config = dict(
    translate=0.12,
    hidden_act='leaky_relu',
    weight_standardization=False,
    widths=[64, 128, 256, 256],
    attention=False,
    orthogonalizer='newton_schulz_5',
    adamw_lr_other_params=0.0019,
    batch_size=128,
    epochs=82.9,
    lr_schedule='linear',
    adamw_weight_decay_other_params=0,
)
Rows from block 4, named by matrix and row number. Rows with one number belong to one channel. Each number is 128 + 24 x the weight over its row's rms, rounded and kept within 0 to 255. All counts start at 0. After the name is the row's rms in percent of the matrix's.
# convs0: first 3x3 conv (model.enc.2.0.convs.0.weight, 256x256x3x3), inputs 204-215, a 3x3 kernel for each
# convs1: second 3x3 conv (model.enc.2.0.convs.1.weight, 256x256x3x3, transposed), outputs 204-215, a 3x3 kernel for each
convs0.68 097 [133 124 104 138 122  92 121  92 104 150 192 136 128 153 109  97 156  99 127 145 121 113 134 110  97 129 145 158 138 118 118 101 107 137 129 130 173 148 133 124 142 143 110  85 126 123 144 127 116 145  95 148  96 135 113 110 107 117 139 136  95 169 159 151 117 123 181 118 130 169 134 127 156 139 131 128 152 138 147 166  74 131 141 177 137 151 138 130 136 161 153 107 116 158 151 136 168 130 112 133 147 160 135 157 146 140 112 115]
convs0.69 111 [ 99 105 153 101 136 150 116 140 135 147  99 122 144 131  92 132 129 114 102 131 128 126 147 119 109 139 112 111 110  99 128 130 123 109  94 117 119 135 122 127 139 151  97 149 152 102 120 101 105 116 111 132 123 136 189 187 134  91 149 170 120 133 142 142 126 146 133  85 101 154 162 136 154 109 145 121 146 157 106 160 182 156 116  99 128 147 109  95 123 124 123 119 133 110 133 119  96  96 114 132 124 141 115 118 132 135 125 136]
convs0.70 099 [117 130  86 126 116 136 156  96 132 105 151 116 119 111 130 130  76 149 174 154 119 139 130 144 117 128 142 127 132 147 110 136 154 134 136 133 145 129 130 139 151 102 181 118  97 114 129 161 114 139 155 160 125 152 121 138 132 127 129 113 151 108 133 129 163 123 153 171 152 156 134 117 183 107 108 169 134 114 117 143 120 132 117 118 114 139 108 114 153  89  68  94 128  87  56 150 146 101 101 147 131 120 146 153 128 127 154 149]
convs0.71 106 [131 102 104 100 120 108 122 111 127 161 163 116 137 182 108 164 185 147 118 131 135 105 187 108  94 119 156 122 118 119 131 150 118 137 132 112 155 115 119 153 123 144 104 156  81 128 165 124 147 145 111 117 123 101 153 134 172 129 179 150 129 137 166 125 171 126 169 142 141 127 113 106 162 159 102 157 168  99 112 155 116 165 103 133 131 146 130 115 146  88 151 117 155 151 102 171 100  86 182 164 124 143 153 175 137 130 129 120]
convs0.72 097 [103 107 135 132 106 132  97 108 130 110 168 109 132 134 130  92 123  64 153 118 172 133 148 161 112 184 139  57 115 122  93 179  52 128 103 103 140 129  95 110 112 122  81 164 133 129 106 121 128 163 138 102 142 130 151 131 139 160 143 134 170 132 111 153 141 123 123 138 120 141 139 131 109  97 150  98 139 152  85 148  97 116 110 109 119  96 140 111 134 115  65 147 137  72 142 135 153 131 131 122 113 131 142 120 129  98 103 148]
convs0.73 116 [140 141 148 144 147 153 107 143 169 152 137 123 168 143 145 158 120 136 119 138 128 133 107 116 123 134 114 141 113 120 146 155 108  97 127 114 104 129  87 125 162 133 134 140 111 117 144 111 117 145 117  97 129 111  82 167 149  93 160 162 122 153 144 107 132 138 150 145 138 130 149 146 130 136 132 118 122 148 129 108 112 123 135  87 122 128 120 117 107 108  89 160  86 112 209 127  75 154  97 113 140 106 117 135 152 109 124 141]
convs0.74 107 [139 139 131 130 142 152 144 152 150 154 188 190 146 122 192 109 144 147 125 153 164 145 142 128 135 173 127 137 118 101 133 146 144  98  95 139 142 145 116 133 131 100 148 146 125 114 131 148 194 147 136 104 148 146 117 110  95 103 106 138 115  85 131 130 157 152 134 135 169 159 161 137 157 133 170 151 134 108 139 138 130 130 124 139 135 166 101 110 134 127 121 112 131 141 132 139 109 128 152 148 170 137 136 157 163 135 165 161]
convs0.75 095 [134 148 128 161 138 114 167 141 120 167 150 167 134 110 167 133 138 139 140 115  99 120  86 141 111 102 146  99 116 134 116 143 127  78 128  97  80 100  99 114 124 130  99 142 141 115 151 131 170 125 102 166 115 106 120 123 116 160 107 112 139 149 106  89 154 134 157 138 173 126 116 174 102  98 130 111 114 121 128 105 156 114  94 115 121  95 124  97  87 108 129 101  97 152  91  89 133  82  66 154 121 113 146  91 102 134 168 165]
convs0.76 112 [110 131 138 103 121  91 143 106 126 128 108  71 195 137 133 131 153 139 124 140 132 133 127 113 118 199 153 129  86 131 146 136 149 138 129 118 167 165 165 157 133 147 145 112 139 151 141 135 160 151 126 143 146 122 174 147 123 156 137 165 151 151 149 111  99 172 149 139 153 142 170 131 124 148 130 151 142 106 123 118 134 124 108 167 124 108 135 156 116 149 156 143 119 211 177 108 172 137 105 125 136 118 148 115 132 166 155 175]
convs0.77 101 [106 103 103 103 112 131 110 135 118 101 137 120  96 153 141  94 141 197 109 128 131 148 162 130 151 174 123 108 101 134 110 131 153 117 106 110 172 121 182 141 124 155 183 186 155 133 125 104 115  82  95 157 147 152 114 107 125 147 135 116  84 144 137 101 139 134 120 112 129 122 115 173 124  95 115 125  87 140 132 134 138 142 177 124 105 120 163 128 109 130 112 113 114 101 128  99 120  70 137 143 111 139 142 144  88 145 122 160]
convs0.78 100 [124 111 128 159  98 107 124  89 143 124 128 137 102 151 126 160 168  81 147 166 130 139 135 117 125 150  80 138 170 130 111 159  71 101 135  91 139 113 106 119 121 164 118 129 127 145 109 111 132 125  91 144 144 119 165 128 131 168 152 127 143 107 135 141 152 150 128 153 130 168 101 131 111 126  95 122 125 116 127 117 136 102 144  99 103 111 135 136 103 111  62 150 149 108 150  91 108 150  82 139 159 145 146 113 111 108 141 105]
convs0.79 096 [141 142 129 153 118 135 150 113 103 146 130 121 158 128 144 129 122 106 150  91 115 153 110 104 176 137  82 126 100  73 103 119  90 100 105 125 121 118 102 101 125 147 117 117 130 150 111 164 116 126 112 145 107  98 136 111 103 167 118 161 193 141 135 141 157 133 133 114  99 155 128 107  99 137 135 117 130 113 100 108 103 118 142 129 104 168 156 113 146 161 128 121 159 176 118  95  92 115 104 102 145 114 119 147 149 111 178 144]
convs0.80 100 [133 124 146 148 152 151 152 117 132 111  78 118 153  89 124 134 148 125 116  96 158 125 108 120 156 182 133 139 114 118 103  54 147 108 125 139 115 148 139 105 112 139 120 125 132 137 105  95 129 149 122 110 148 147 120  82 162 147 154 143 133 144 147 119 128 117 112 146 114 111 130 125 115 130 135 139 127 133 137 130  72 112 157 119 103 102 105 120 138 109 118 107 115 158 120 156 133  98 154 141  98 141 110 118 108 148 171 134]
convs0.81 092 [115 104 140 109 131 134 112  89 117  97 163 121 103 117  85 127 138 117 174 158 137 135 120 118 158 152 139 120 162 139 130 125 115 150 108 113 102 110 113 116  89 104 134  93  86 156 130 139 109 164  85 147 152 154 145 130 154 150 167 157 170 168 165  96 142 114 125 128 151 137  96 126 126 143 132 122 130 107 133 150 114 108  95 112 119 134 126 136 140 107 124 133 115 116  81 135 120 150 177 133 124 136 117 141 114 137 153 106]
convs0.82 091 [138 109 167 162 113 124 126 139 161 117 135  84  97 136  94  83 144 110 115 137 156 102 139 120 142 147  99 129  84 102 117 103 116 138 122 114 121 138 126 110 146 122 121 136 115 131 143 141 136 134 104 118 156  75 113 108 105 152 142 130 157 126 163 122 143 111 120 165 129 147 154 139 100 138 133  99 128 138 148 140 129 100 129 149 101 119 128 154 136 147  90 115 115 139 108 171 158 107  87 116  95 143 121 131  97 127 135 117]
convs0.83 089 [131 118 158 114  80  98 105 111 103 133 149 132 164 148  86 145 176 163 124 105 121  95 164 107 105 118 122  92 143 152 145 128  95 123 132 144 132 127 135 109 126  89 143 141 109  90 147 144 135 134 132 132 104 105 115 112 159 156 114 130 108 107 104 113 150 148 128 116 150 125 109 166 103 139 134 129 141 110  98 124 106 152 114 123 126 126 154 152 125 113 149 115 140 152  94 139 105  67 134 134 120  98 144 125 168 134 152 105]
convs0.84 090 [122 110 105 143 138 117 111 107  89 118 126 159  67 125 101 124 122 131 145 143 156 136 171 126 141 152 139 151 127 100 160 112 107 129 135 105 137 112 140 102 140 109 119 153 131 114 152 151 145 103 131 127 138 128 145 171 143 160 105 152 147 149 100 134 138 154 151 121 100 111 139 112 133 101 124 133 148 133 116 110 146 123  99  90 130 129 132 112  89 113 150 131 113 150 127 114 147 134  71 134 127 137 141 135 166 128 138 126]
convs0.85 117 [127  89 132 140 121 121 168 147 137 109 107  99 113  74  99 124 100 104 148 128 133 137 113 127 129 115 122 134 144 126 114  93  90 135 131 124 109 103  93 128 130 139 150 150 147 160 172 136 138 134 133 133 149 129 148 108 153 117 128 174 112 109 133 135 150 139 112 146 128 146 156 157 118 141 109 131 126 106 175 141 130 116  99 114 136 110 126 103 115 123 125 121 110 134 109 102 145 164 117 114 128 127 105 145 153 122 140 136]
convs0.86 093 [129 137 129  98 103 140 127 126 142 120 117 139 135 144 145 158 160 161 132 113 157 137 136 130 137 188 145 117 126  81 127 100  97 112 151  72  92 118 115 149 162 120 119 111  82 108 114 157 157 138 171 118 122  88 105 106 108 131 118 161 106 117 156 121 126 131 127 109  92  99 147  93 125 141 132 119 134 137 117 130 149 119 119 126 102 137 126 139 120 143  45  99  69 141 142  77 139 169  72 121 143 121 147 147 152 115 143 134]
convs0.87 106 [144 141 131 126 130 120 123 101 127 134 116 161 190 123 113 146 102 106 162 120 127 149 128 153 117 134 169 164  64  88 150  83  82 147  98 120 139 116 108  99 136 110  89 148 122 118 110 141 140 113 162 140 109 154 159 170 111 131 154 159 150 142 152 137  92 131 109 131 127 122  99 114 130 130 126 150 128 142 140 120 165 114 132 122 124 140  97 132 156 148 153 150 146 116 112 168 106 103 152 161 144 162 120 123 154 110 125 148]
convs0.88 097 [105 119  98  91 110 107 107 119 110 119 136 127 128 113 179 136 142 120 144 140 152 151 144 188 138 137 163 133 133 164  73 111 138 114  87  90 146 127 129 102 115  99 138 104 147 122  90 105 112 126  96 160 129 125  87  99 111 132 139 104 170 143 127 111 106 138 114 148 121 130 144 115  92  94 136 131 142 143 120 131 156 110 124 110 139 124 142 101 119 113 110 126 127  90 138 132  96 140 136 184 187 158 102 133 142 128 142 113]
convs0.89 094 [124  99 123 132 136 144 132 143 143 131 127 142 124 147 105 134 154 105 140 148 138 138 119 111 154 134 146 128 117 117 121  87 107 143 123 102 130 119 109 146 136 144 112 114 131 183 132 165 122 150 131  96 124 123 163 101 114 195 132 173 125 134 114 153 155 133 146 145 130 135 143 130  84  93 136  97 132 146 135 124  96 120  96 116 129 119 147 137  81 131  88  96  57 136 112 119 111  76 112 141 118 177 141 165 168 110 125 127]
convs0.90 092 [135 152 165 146 114 122 144 114 122 125 118 144 121 109 137 116  81 125 152 168 147 126 141 107 118 137 153 146 187 133 114 141 129 164 168 103 150 136 145 117  81 153 136  86 109 117 140 126 140 166 136 128 100 105 137 110 186 149 113 133 148 142 125 135 104 111 111 112 136 125 102 149 106 111 106 150 136 120 135 112 131 128 100 107 148 166 153 125  99  94 164 114 157 137 111  94 134 102 122 124 109 104 152 129 100 125 122 137]
convs0.91 097 [134 126 133 130  98 140 118 124 167 146 154 156 155 106  86 137 154 117 127 150 105 152 151 100 129 115 132 112 124 126 128  77 103 121 144 154 125 118 109 158 158 125 146 119 120 119 118 122 178 143 132 111 114 154 150 136 188 156 116 139 127  93  86 106 143 123 160 169 147  83 107 151 130 131  96 135 145 116 101 134 107 102  97 108 153 118 117  90 114 115 145 119 140 115 149 158 114 135 174 117 147 136 119 110 114 127  82  95]
convs0.92 092 [112 129 122 138 142 130 113 129 150 112 115 118 206  96 141 109  82 176  92 118 148 144 109 141 116 153 147 130 135 159 115 140 134 143 186 117 110 138 193 149 131 155 129 116 143 157  90 131 150 125 146 129 140 115 117 112  99 134  89 107 111 117 119 120  90 121 139 117 137 144 147 131 118 106 149 103 120 105 101 139 132 114 108 128 135 142  79 117 110 140 136 115 115 123 154 152 133 157 166 134 123 140 165 153 135 158 174 157]
convs0.93 091 [147 135  98 106 116 112 150 125 132 159 139 146 110 117 159 110  97 122 170 162 134  94 131 164 157 130 148 127 132 134 139 129  98 149 121 143 150 124 115  88  91 128 143 141 118 160 107 170 135 149 125  99 127 128 131 101 149 118  96 105 139 146 136 133 134 131 155 127 109 114 119 113 135 110 137  99 154 116 132 154 130  95 114 103 141 142 134 129 181 132 104 120 138 148  99 133 134 108  94 132 132 175  88 120 140 130 113 156]
convs0.94 100 [121 103 160 107 129 133 115 124 142 105 121 155  99 113 169 114 129 190 140 139 142 144 148 160 122 130 154  83 122  98  75 127 112  95 171 156 110 155 110 115 147  83 150 133 113 100 147 122 126 110  95 107 135 138 124 159 138 174 172 140 147 164 105 151 133  99 156 136 109 126 140 122 128 137 124 174 149 125 132 137 137 172 150 114 117 126 149 124 134 157 108 128  87 118 111 105 133 110 107 124 127 142 125 128 161 117 163 149]
convs0.95 091 [141 147 174 135 128 131 135 109  94 121 115 167 130 132 170 102 131 172 140 110 130 167 120  97 118 122 121 144 121  99 141 112 117 122  97 129 144 124 152 105 122 118 128 113 137 124  99  94 116 114 103  93 114 147 125 147 197  87 135 184 126 131 144 109  93 115 105 113 109  91 121 115 123 122 110 102 140 110 144 128 106 117 133 118 126 111 168 135 138 148 156 134 111 144 125  84 160 130  96 140 133 136 154 145 178 123 124 158]
convs0.96 094 [119 136 146 118 126 121 122 122 112 105 139 160  95 125 129 124 128  82 127 145 140 182 133 110 169 158  92  72 134 139 132 136 142 113 139 124 102 145 147 123 105 102 104  79 142  99 134 134 153 116 105 130 100 127 184 130 162 103 175 118 155 105  82 103 110  88 104 117 124 142 118 160 132 110  78 101 121  86 103 127 104 107 175 131 124 156  99  78  92 140 108  97 152 106 127 162 102 146 127 132 136 106 143 145 149 140 144 155]
convs0.97 093 [142 118 146 156 137 113 130 150 155  87  93 167 136 140 130 160  86 147  99 124 167 127 105 138 135  78 116 150 102 101 128 143 138 150 121 133  98 147 124 101  98 122 143 140 154 125 144 126 138 135 135 143 124 129 146 100 169  91 114 162 109 164  96  93 104  85 117 118  87 130 126 125 119 128 133  94 101 150 129 135 131 181 151 114 134 127 128  98 124 141 116  50  80 136 144 139 136 131 114 121  86 134 154 155 116 164 138 107]
convs0.98 105 [ 99 100 131 123 101 124 133 100 139 150 128 113 136 147 133  97 161 168 155 135 110 167 114  87  84 124 116 141 183 148 112 136 150  98 113 159 132 120 116 132 127 114  94 110 121 114 123 102 137 134 128 150 142  86 124 138 123 144 153 122 107 125 126 101 122 128 119 137 129 170 114 130  91 112 134 122 111 166 113  96 104  97 138 169 129 160 145 148 140 152  98 145 154 101 171 135 161 163 146 115 149 123  97 160 112  96 132 150]
convs0.99 102 [126 147 120 145 141 125 128 135 107 106 111 117 141 134 141 145 126 147 145 119  96 128 160 130 136 155 100 137 130 105  99 143 159 120 136 116 141 130 128 132 136 125 119 139  89 132 100 122 120 130  97 179 161 175 140 145 136 124 137 171 117  82  96 123 117 120 149 147 127 128 163 114 138 143 127 120 132 133 121 130 113 169 116 134 133 124 127 116 127 136 100 123 151  87 132 119 161 165 168 136 137 153 187 148 160 138 109 139]
convs1.68 090 [143 102  96 145 138 136 125  91 159 147 158 130 134 153 109 145 168 120  94 156 151 151 130 130 161 179 134 137 134 115 107 100  77 133 120 101 156 144 127 103 118 124 136  63  80 157 176 173 132 114 158 107 176 153 159 137 159 117 166 162  92 142 106 145 103 144 115 135 134 109 136 100 127 107 151 137  92 127 115 138 128 132  94 102 117 110 173 112 135 134 170 104 123 139 126 122  85  94 114 133 166 166 125 138 133 129 137 123]
convs1.69 141 [133 135 124 130 106 132  97 124 169  92 134 138 103 128 128 131 157 153 170 150 165 113 130  98 127 110 131 120 149 110 120 128  84 119 123 146 109 120 133 109 138 137 111  97 126 148 151  87 150 130 112  98  77  98 127 130 157 119 140 116 119  93  97 117 136 167 113 130 114 118 136 182 116 137 139  97 128 107 128 145 142 133 144 130 116 150 134 147 146 144 102  92 129 137 158 113 121 107  96 122 136 125 151 116 105 124 148 122]
convs1.70 094 [105 136 122 130 121 153 117 128 137 136 114 192 126 135 152  85 136 153 151 122 142 150 139 105 138 105 121 120 104  87 122 115 143  92 178 150 140 105 129 139 126 113 151 136 100 130 128 129 133 150 133 142 185 151 158  92 157 166 105 132 127 100 106 136 125  91  55  86  96  88 167 137 125 170 168 108 138 163 141 149 141 156  85 102 120 108 117 149 151 142 108 142 155  99 134 117 121 127 134 157 109 155 113  94 180 144 147 181]
convs1.71 124 [117 116 153 174 156 138 137 143 144  99 130 138 116 147 118 131 202 125 147 131 134 122 122 102 104 144 119 132 151 127 108 150 139 115 106 113 108 134 145 109 105 157  94  80 102 140 128 119 120 156 180 129 117 180  87 183 123 141 206 154 133 125 103 115 101 103 151 110 113 149 110  99 111  72 111 144  92 117 138 125 141 157 119 122 123  96  95  88 143 125 174 122 121 158 112 122 133 135 142 173 160 125 118 146 116 156 128  92]
convs1.72 069 [120 118 140 163 118 179 126 113 111 119 129 119 100 142 154 104 160 123  89 134 126 115 100 153 151  70 111 109 127 119 156 177 132 171 168 121 122  92 153  79 110 115 124 136 100 171 125 141 158 147 140 129 125 175 141 144 160 170 131 185 145 176 175  62 108 130 122 135 109 133  99 137 148 126 161 148 106 142 100 134 150 159 140 102 176 118 114 108 128 176 128 102 124 110 136 158 113 152 108 124 175 114 120  95 141 112  68 139]
convs1.73 145 [133 140 143 154 143 109 147 172 147 105 116 160 127 121 149 131 126 160 142 135 152 132 154 111 141  94 107 119 172 143 146 166 161 108 141 122  99 116 136 106 115 137  98  90  95 121 126 120 147 159 149 149 149 191 156 118 149 180 185 170 152 134 107 132 130 121 125  98 118 139 126 117 126  65 131 131 112 139 128  91 103 137 115 103 108 129 108 115 107 115 137 171 127 154 159 139 140 164 107 125 136  87 142 109 106 157 114 114]
convs1.74 123 [153 127 102 144 144 139 168 142 139 138 133 117 136 132 110 147 135  98 150 130 112 154 154 108 137 162 141 145 146 101 141 151  98 144 153 150  94 122 137 127 105 127 122  89  92 122 142 133 158 141 127 135 130 130 123 103 133 150 141 142 106 121 122 122  92 100 123 141 135 122 137 148 137 124 110 115 112 131 138 133 129 146 131 145 111 107 109 108 113 144 132 127  73 140 151 100 122 146 165 130 127 133 149 133 151 162 137 146]
convs1.75 092 [108 126 114 122 100 126 125 128 117 139 126 118 103 115 102  99 176 130 112 112 130 148 132 101 167 101  93 132 136 121 135 155 130  77 141 121  59 112 137  95 131 160  85 128 136 146 137  99 157 118 131 103 130 115 116  81 128 185 132 130  96 106  92 130 135 105 151 132 133 135 116 100 151 162 123 113 137 114 139 148 111 111 134 165 143 130 101 154 109 151 139 111  78  96 125 128 100 130 143 106 108 129 141 145 133 147 125 163]
convs1.76 121 [115 134 162 135 145 151 120  98 121 129 182 128 149 163  83 166 139 120 125 115 108  88 153 120 164 147 140 142 128 122 124 142 169 120 123 168 148 160 152 147 137 127 123 121 124 100 132 131 105 153 115 112 159 118 157 183 128 117 151 161 138 143 140 155 136 149 138  95 130 169 105 144 118 119 127 127 139 108 116 119 164 142 140 155 145 172 137 104 158 125 143 119 123 142 106 112 148  81  79 111 122 129 127 144 118  97 136 173]
convs1.77 121 [123 124 110 110 119 127 102 106 113 121 118 120 146  99  95 130 115 124 172 104 133 152 133 130 153 143 137 188 160 178 119 163 160 109  97 121 105 147 166 120 153 139 161 170 150 107  92  39 108 122 108 141 115 102  97 105 111 140 108  56 150  85  85 118 123  91 154 106  83 159 146 163 165 104 133 154 143 140 138 131 137 111 102 142 158 122 147 164 126 144 134 115  94 110  94 114 148  96 148 160 141 146 122 117 133 120 117 149]
convs1.78 098 [148 114  85 183 111 109 177 122  94 136 142 130 108 170 139  93 167 124 137 124 105 153 114 139 160 133 100 124 155 130 121 167 129 136 138 119 137 126 136 153 137 115 176 108  95 160 113 118 109 136 150 150 108 147 149 113 134 176 110 144 173 136 138 124 133 128  80 132 140 118 138 163 133 117 132 120 134 136 130  67 114 152 106 137 107  85 148 106 107 140 107 143 124 110 113 115  97 172  93 127 100 107  99  99 124 138 114 135]
convs1.79 091 [151 144 104 134 125 107 121 117 120  98 159 130 115 112 140 124 117 128 140 118 146 123 116 148 114 125 154 102 167 124 111 168 135 104 127 115 126 141 121 153 148 177 123 109 141  99 172 153  89 149 161 110 135 150 124 150 199 153 148 221 143 147 153  82 121 144 156 123  92 124  75 118 104 115 139  79 102 168 103 108 151 143 136 163 161 173 133 141 137 104 170 125  86 171 111 111 145 161 101 104 116 117  99 125 146 144 113 128]
convs1.80 091 [107 110 146  85 118  86 100 108 114 135 154  91 118 171 109 164 150 140 125 117 101 126 136 126  86 111 134 113  93 103 136 113 126 112 145 138 121 117 132 135 114 119  75  83 134 124 126 158 144 172 116 116 138 141  86 137  83 130 158 161 114 102 115 147 142 143 111 153 115 141 111 126 103  91 121 124 128 119 117 129  90 133 152 160 155 154 144 126 116 150 108 111 114 150 113 174 133  95  80 139 181 122  94 136  84  65 110  96]
convs1.81 073 [121 155 119  88 130 131 117  91 132 163 108 103 168 146 104 165 164  98 121 146 131 154 152 125  86 113 159 119 103 149 137 141 127 112  86 108 133 127 125 139 151 151 115  80 128 169 119 134 149 122 127 151 141 125 158 136 149 166 159 118 160 130 128 145 144 142 110 104 135 108 147 146 153 172 104 169 143 154 115  79 107 159 153 146 128 125 108 145 181 193 168 135 160 183 132 148 124 124 135 177 147 153 135 133 138 132 107 128]
convs1.82 085 [128 151 139 152 180 141 125 139 122 116 101  94  92 114 142 143 129 129 159 130 106 136 154 183 161 176 144  86 131 151 150 186 158 134 149 123 104  96 148 121 114 160  92 131 152 113 119 130 136 119 122  94 134 156  94 121  84 130 147  98 131 119 104 127 112 114 114 129 141 133 115  83 135 108 124  89 111 139 136 139 165 124 110 107 105 140 111 172 108 126 135 111 105 151 130 118 133 117 130 117 143 102 128 141 135 123 130 141]
convs1.83 075 [116 112 119 122 130 142 106 128 127 130 122 147  99 152  87 139 181 123 138 140 102 169 138 122 155 117  96 136 117 135 187 159 135 107 112 138 129 125 117 112 133 102 103 132  92 147 137 146 102  95 100 103 109 100 103 126 121 154 148 104 163 122 131 117 141 118 158 101 136 124 131 136 146 136 132 114 167 137 138 119 150  83 134 120 116 151 154 148 132 168 144 102 123 116 122 166 119 158 149  98 146  98 130 145 144 144 142 145]
convs1.84 079 [140 173 156 147 126 104 108 116 168 132 123 152 114 151 140 103  88 140 101 140 156 135 169 140  81 105  97 128 134 117 137 147 168 148 120 112 124 158 147 170 119 170 144 121 180 146 148 125 162 132 164 103 119 132 113 133 139 184 157 130 197 125 126 105 103  67  54 116 128 119 131 121 153 138 142 154 114 125 123 144 154 158 178  82 145 106 112 152 110 111 137 103 117 133 137 103 119 161 100 112 118 114  92 141 129 133 151 132]
convs1.85 168 [138 142 107 106 113 148  88  94 142 104 116 120 125 125 112 181 146 135 145 156 137 119 114 119 141 135 134 124 106  81 141 128  94 115 131 134 122 142 123 100 119 123 137 133 127 132 140 108 126 143  97 107  98  85 142  99 121 159 126 119 120 139  98 151  91 127 122 110 139 140 137 172 107 153 126  98 112 119 158 168 183 115 121 122 108 144 144 166 115 139  99  91  91 144 136 128  83 115 115  98  80 131 118 113 117 110 141 147]
convs1.86 072 [135 111 109  96 131 131 112 147 154 145 110  95 151 149 137 196 178 104 138 102 116 165 119 116 174 159 125 115 139 101 115 143 115 117 133 126  99  84 105 144 149 125 156 114 120 171 158 109  93 159  94 145 207 113 167 124 113 190 144 161 152 122 116 153 120 110  99 134 136 117 124 172 188 131 126 148 115 110 167  98 156 127  59  90 118 137 151 130 119 144 100 130 122 119 148 147 109 124 142 129 155 132 139 143 171 149 142 157]
convs1.87 123 [116 116 139 119 134 110 109 170 113 125  93 114 134 106 215 133 101 183 148 117 143 124 131 133 127 117 107 118 146 136 151 136 193 154 170 173 136 102 158 126  73  86 165 108 123 125 151 141 131 162 123 120 114  61 180 152 165 142 185 125 140 173 129  47 128 130  71 109 106  56 120 119 166 105 138 155 157 141 167 158 121 123 148 147 118 139 120 156 157  81  94 117 137 104 148 123  98 117  77 151 123 100 118  99 118 137 147 188]
convs1.88 092 [139 132 130 132  86  98 146  93  94  82 115 142 118 144 161 140 151 115 124 132 145 143 122 126 130 120 152 141 120 138 146 131 115  99  73  88 139 125  85 142 145 137 133 181 141 152 128 129 138 168 120 144 185 157 124 172 158 134 131 140 125 163 119 121 129 166 135 125 116 143 129 113  96 122 172 149 153 122 140 119 128 160 170 111 119 130 146 128 118 128 142 164 108 166 151 121 117 106 123 137 190 165  95 128 145  95  95 110]
convs1.89 072 [181 145 123 143 180 181 175 152 149 162 182 160 155 180 141 133 160 132 119 137 110 142 166 171 120 173 138 139 118  86 125 144 128 109 143  96  88  59  72  98  80 124 139  58  98 136 114 146 179 146 164 144 156 151 143 148 130 181 211 174 140 131  77 160 131 125 107 105 104 125 140 137 130 110  94 153  89 108 111 107 127 118 120  75 116 146 128 135 139 158 154 163 141 199 184 145 137 136 142 113 105 153 121 120 127 148 155 131]
convs1.90 079 [115 125 109 149 123 135 171 138 151 141 123 163 154 132 160 147 139 142 132 132 129 138 128  98 142 123  98 113 114  92 140 130 124 130 105 130 119 107 136  76 128  74  47  90  76 157 127 143 115 116 167 130 129 156 165 146 102 138 145  92 143 128 115 130 171 110 144 156 149 111 133 156 131 132 111 151 106 132  81 125 122 131 119 121 148 133  98 177 109 117 194 138 163 183 214 178 157 157 142 106 115 102 134 108 120 130 117 151]
convs1.91 097 [100 117 126 167 107  90 144 139 115 108 107 177  86 121 141 168 142 141 117 136 112 122 115  99 100 118 104 125 128 126 106 139 128 119 124  93 129 139 111 123 119 130 148 103  99 133 142 142 100 136 119 152 134 157 136 102 106 145 140 124 102 105  96 154 156 135 141 157 122  85 131 154 145 125 154 129 104 160 137 156 153 130 162 166  80 100 115 137 144 157 108 150 121 135 141 104 129 147 177 109  74 108 153 135 113 108 135 124]
convs1.92 066 [143 143 140 165 128 193 141  93 128 115 123 108 131 148  87 152 144  91 128 124 137 130 164 113 135 133 124 135 129  84 139 162 147  86 100 111 106  96  76 102  94  86 153 143 133 178 151 133 154 159 129 145 147 132 144 161 165 110 140 132 129 104 155 122  81 138 145 132 131 147 125 130 164 150 106 131 106 137 123 130 118 143 109  89 134 129  99 141 160 160 130 129 157 152 166 175 113 149 142 122 146 122 144 149 170 139 104 111]
convs1.93 065 [141 142 114 120 147 139 125 129 151 195 137 122 146 156 119 147 111 115 126 105 135 136 167 159 114 133 129 109 120 153 102 143 144 158 141 134 134 141 140 148 129 139  93 109 103 161 138 142 151 139 112 132 146 103 143 143 150 159 146 127 139 120 129 203 144 144 161 132 111 119 114  98 156 127 144 134 131 129 115 169 142 111 123 109 122 107  78 145  80 134 169 126 141 137 181 134 121 152 123  91 175 161 127 160 205 140 124 164]
convs1.94 097 [122 141 155 139 141 119 135 165 173 131 104 148 150 125 168 118 109 116 128 109 157 128 140 130 148  99 101  88 129 114 117 117 145 154 128 139  73  91  90 133 105 107  89 105  94 186 119 135 182 136 114 154 140 150 170 142 128 193 155 133 155 131 158 120 112 117 144  91 122 136 139 105 140  71 134 115 127 100 171  98 135 115 151 143 126 145 146 126 176 167  89 132 117  90 118 130  89 127 117  77  99 116 136 115 157 126  92 119]
convs1.95 088 [134 120 118 125 132 114 159 153 127 103 102 117 117 130 137  80  92 106 152 158 151 114 119 137 150 131 142 116 146 123 123 145 135 106  96 137 139 118 154 170 108 152 133 105 125 140 128  99 140 172 123 139 135 124 136 140 131 119 144 124 118 115 129 134 124 119 114 124 141 138 120 139 165 138 109 135  98 121 130 137 138 165 151 124 129 161 185 143 159 134 137 109 121 161 149 113 131 129 162  65 131 165 113 131 128 139 115 120]
convs1.96 081 [176 133 111 157  83 105 128  99 102 119 117 137 100 122 112 131 115 141 129 127 145 123 137 123 116  96  96 149 160 128 160 111 105  75  96  99 111 168 108 137 157  81 130 115 104 111 129 143 107 122 158 171  98 145 120 134 123 155 158 193 143 125 142 149 139 120 117 116 116 156 116 120 123 103 130 100  83 121 118  93  91 112  73 130 143  96 151 165 134 139 117 146 116 144 167 129 109 114  90 149 106 138 163 127 128 156 152 105]
convs1.97 092 [108 146 123 164 141 137 132 138 172 118 126 119  91  90 111 145 107  94 156 137 129 136 138 109 136 110  94 123 113 139 121 137 144 118  92 115 126 118 102 113 119 100 149 153 122 114 126 132  78 126 139 115  84 148 115  98 103 119 108 170  90  88 111 126 134 137 166 150 105 136 125  87 180 145 105 126 115 114 144 127 154 129 152 143 132 182  94 149 217 159 134 164 142 154 133 166 134 164 127 132  95 124 104 139 110 124 153 111]
convs1.98 122 [180 143 108 119 147 136 153 104 112 170  91 116 150  92 121 140  84 111 130 103 132 182 121 149 154 103 128 122 112 129 113 130 152 114 101 137 103  79 127 106 105 113 130 113 143 134 130 132 128 157 125 113  69 179 169 165 137 158 125 187 166 106  77 122 103 120 110 124 118 115 137 128 108  89 129 121 121 128 113 109  97 123 126 114 157 126 159 111  82 114 136 112 134 126 142 120  81 134  94 145 112 149 128 103 124 128 145 103]
convs1.99 129 [158 143 130 126 154 139 133 124 125 133 124 145 136 128  90 160 142 139  83  85 105 121 114 131 118 121 112 138 104  87 116 134 130 113 144 134 135 118  88  85  77 100 114 118 125 116 128  80 126 138 162  86 179 164 109 132 165 136  86 140 107 128 152 134 122 157 136 181 155 142  90 124 152 108 133 130 122 132 139 111 122 159 125 125  77 121 162  94 139 134 107 136 163 105 121 138 145 149 151 154 151 155 109 149 114 113  89 128]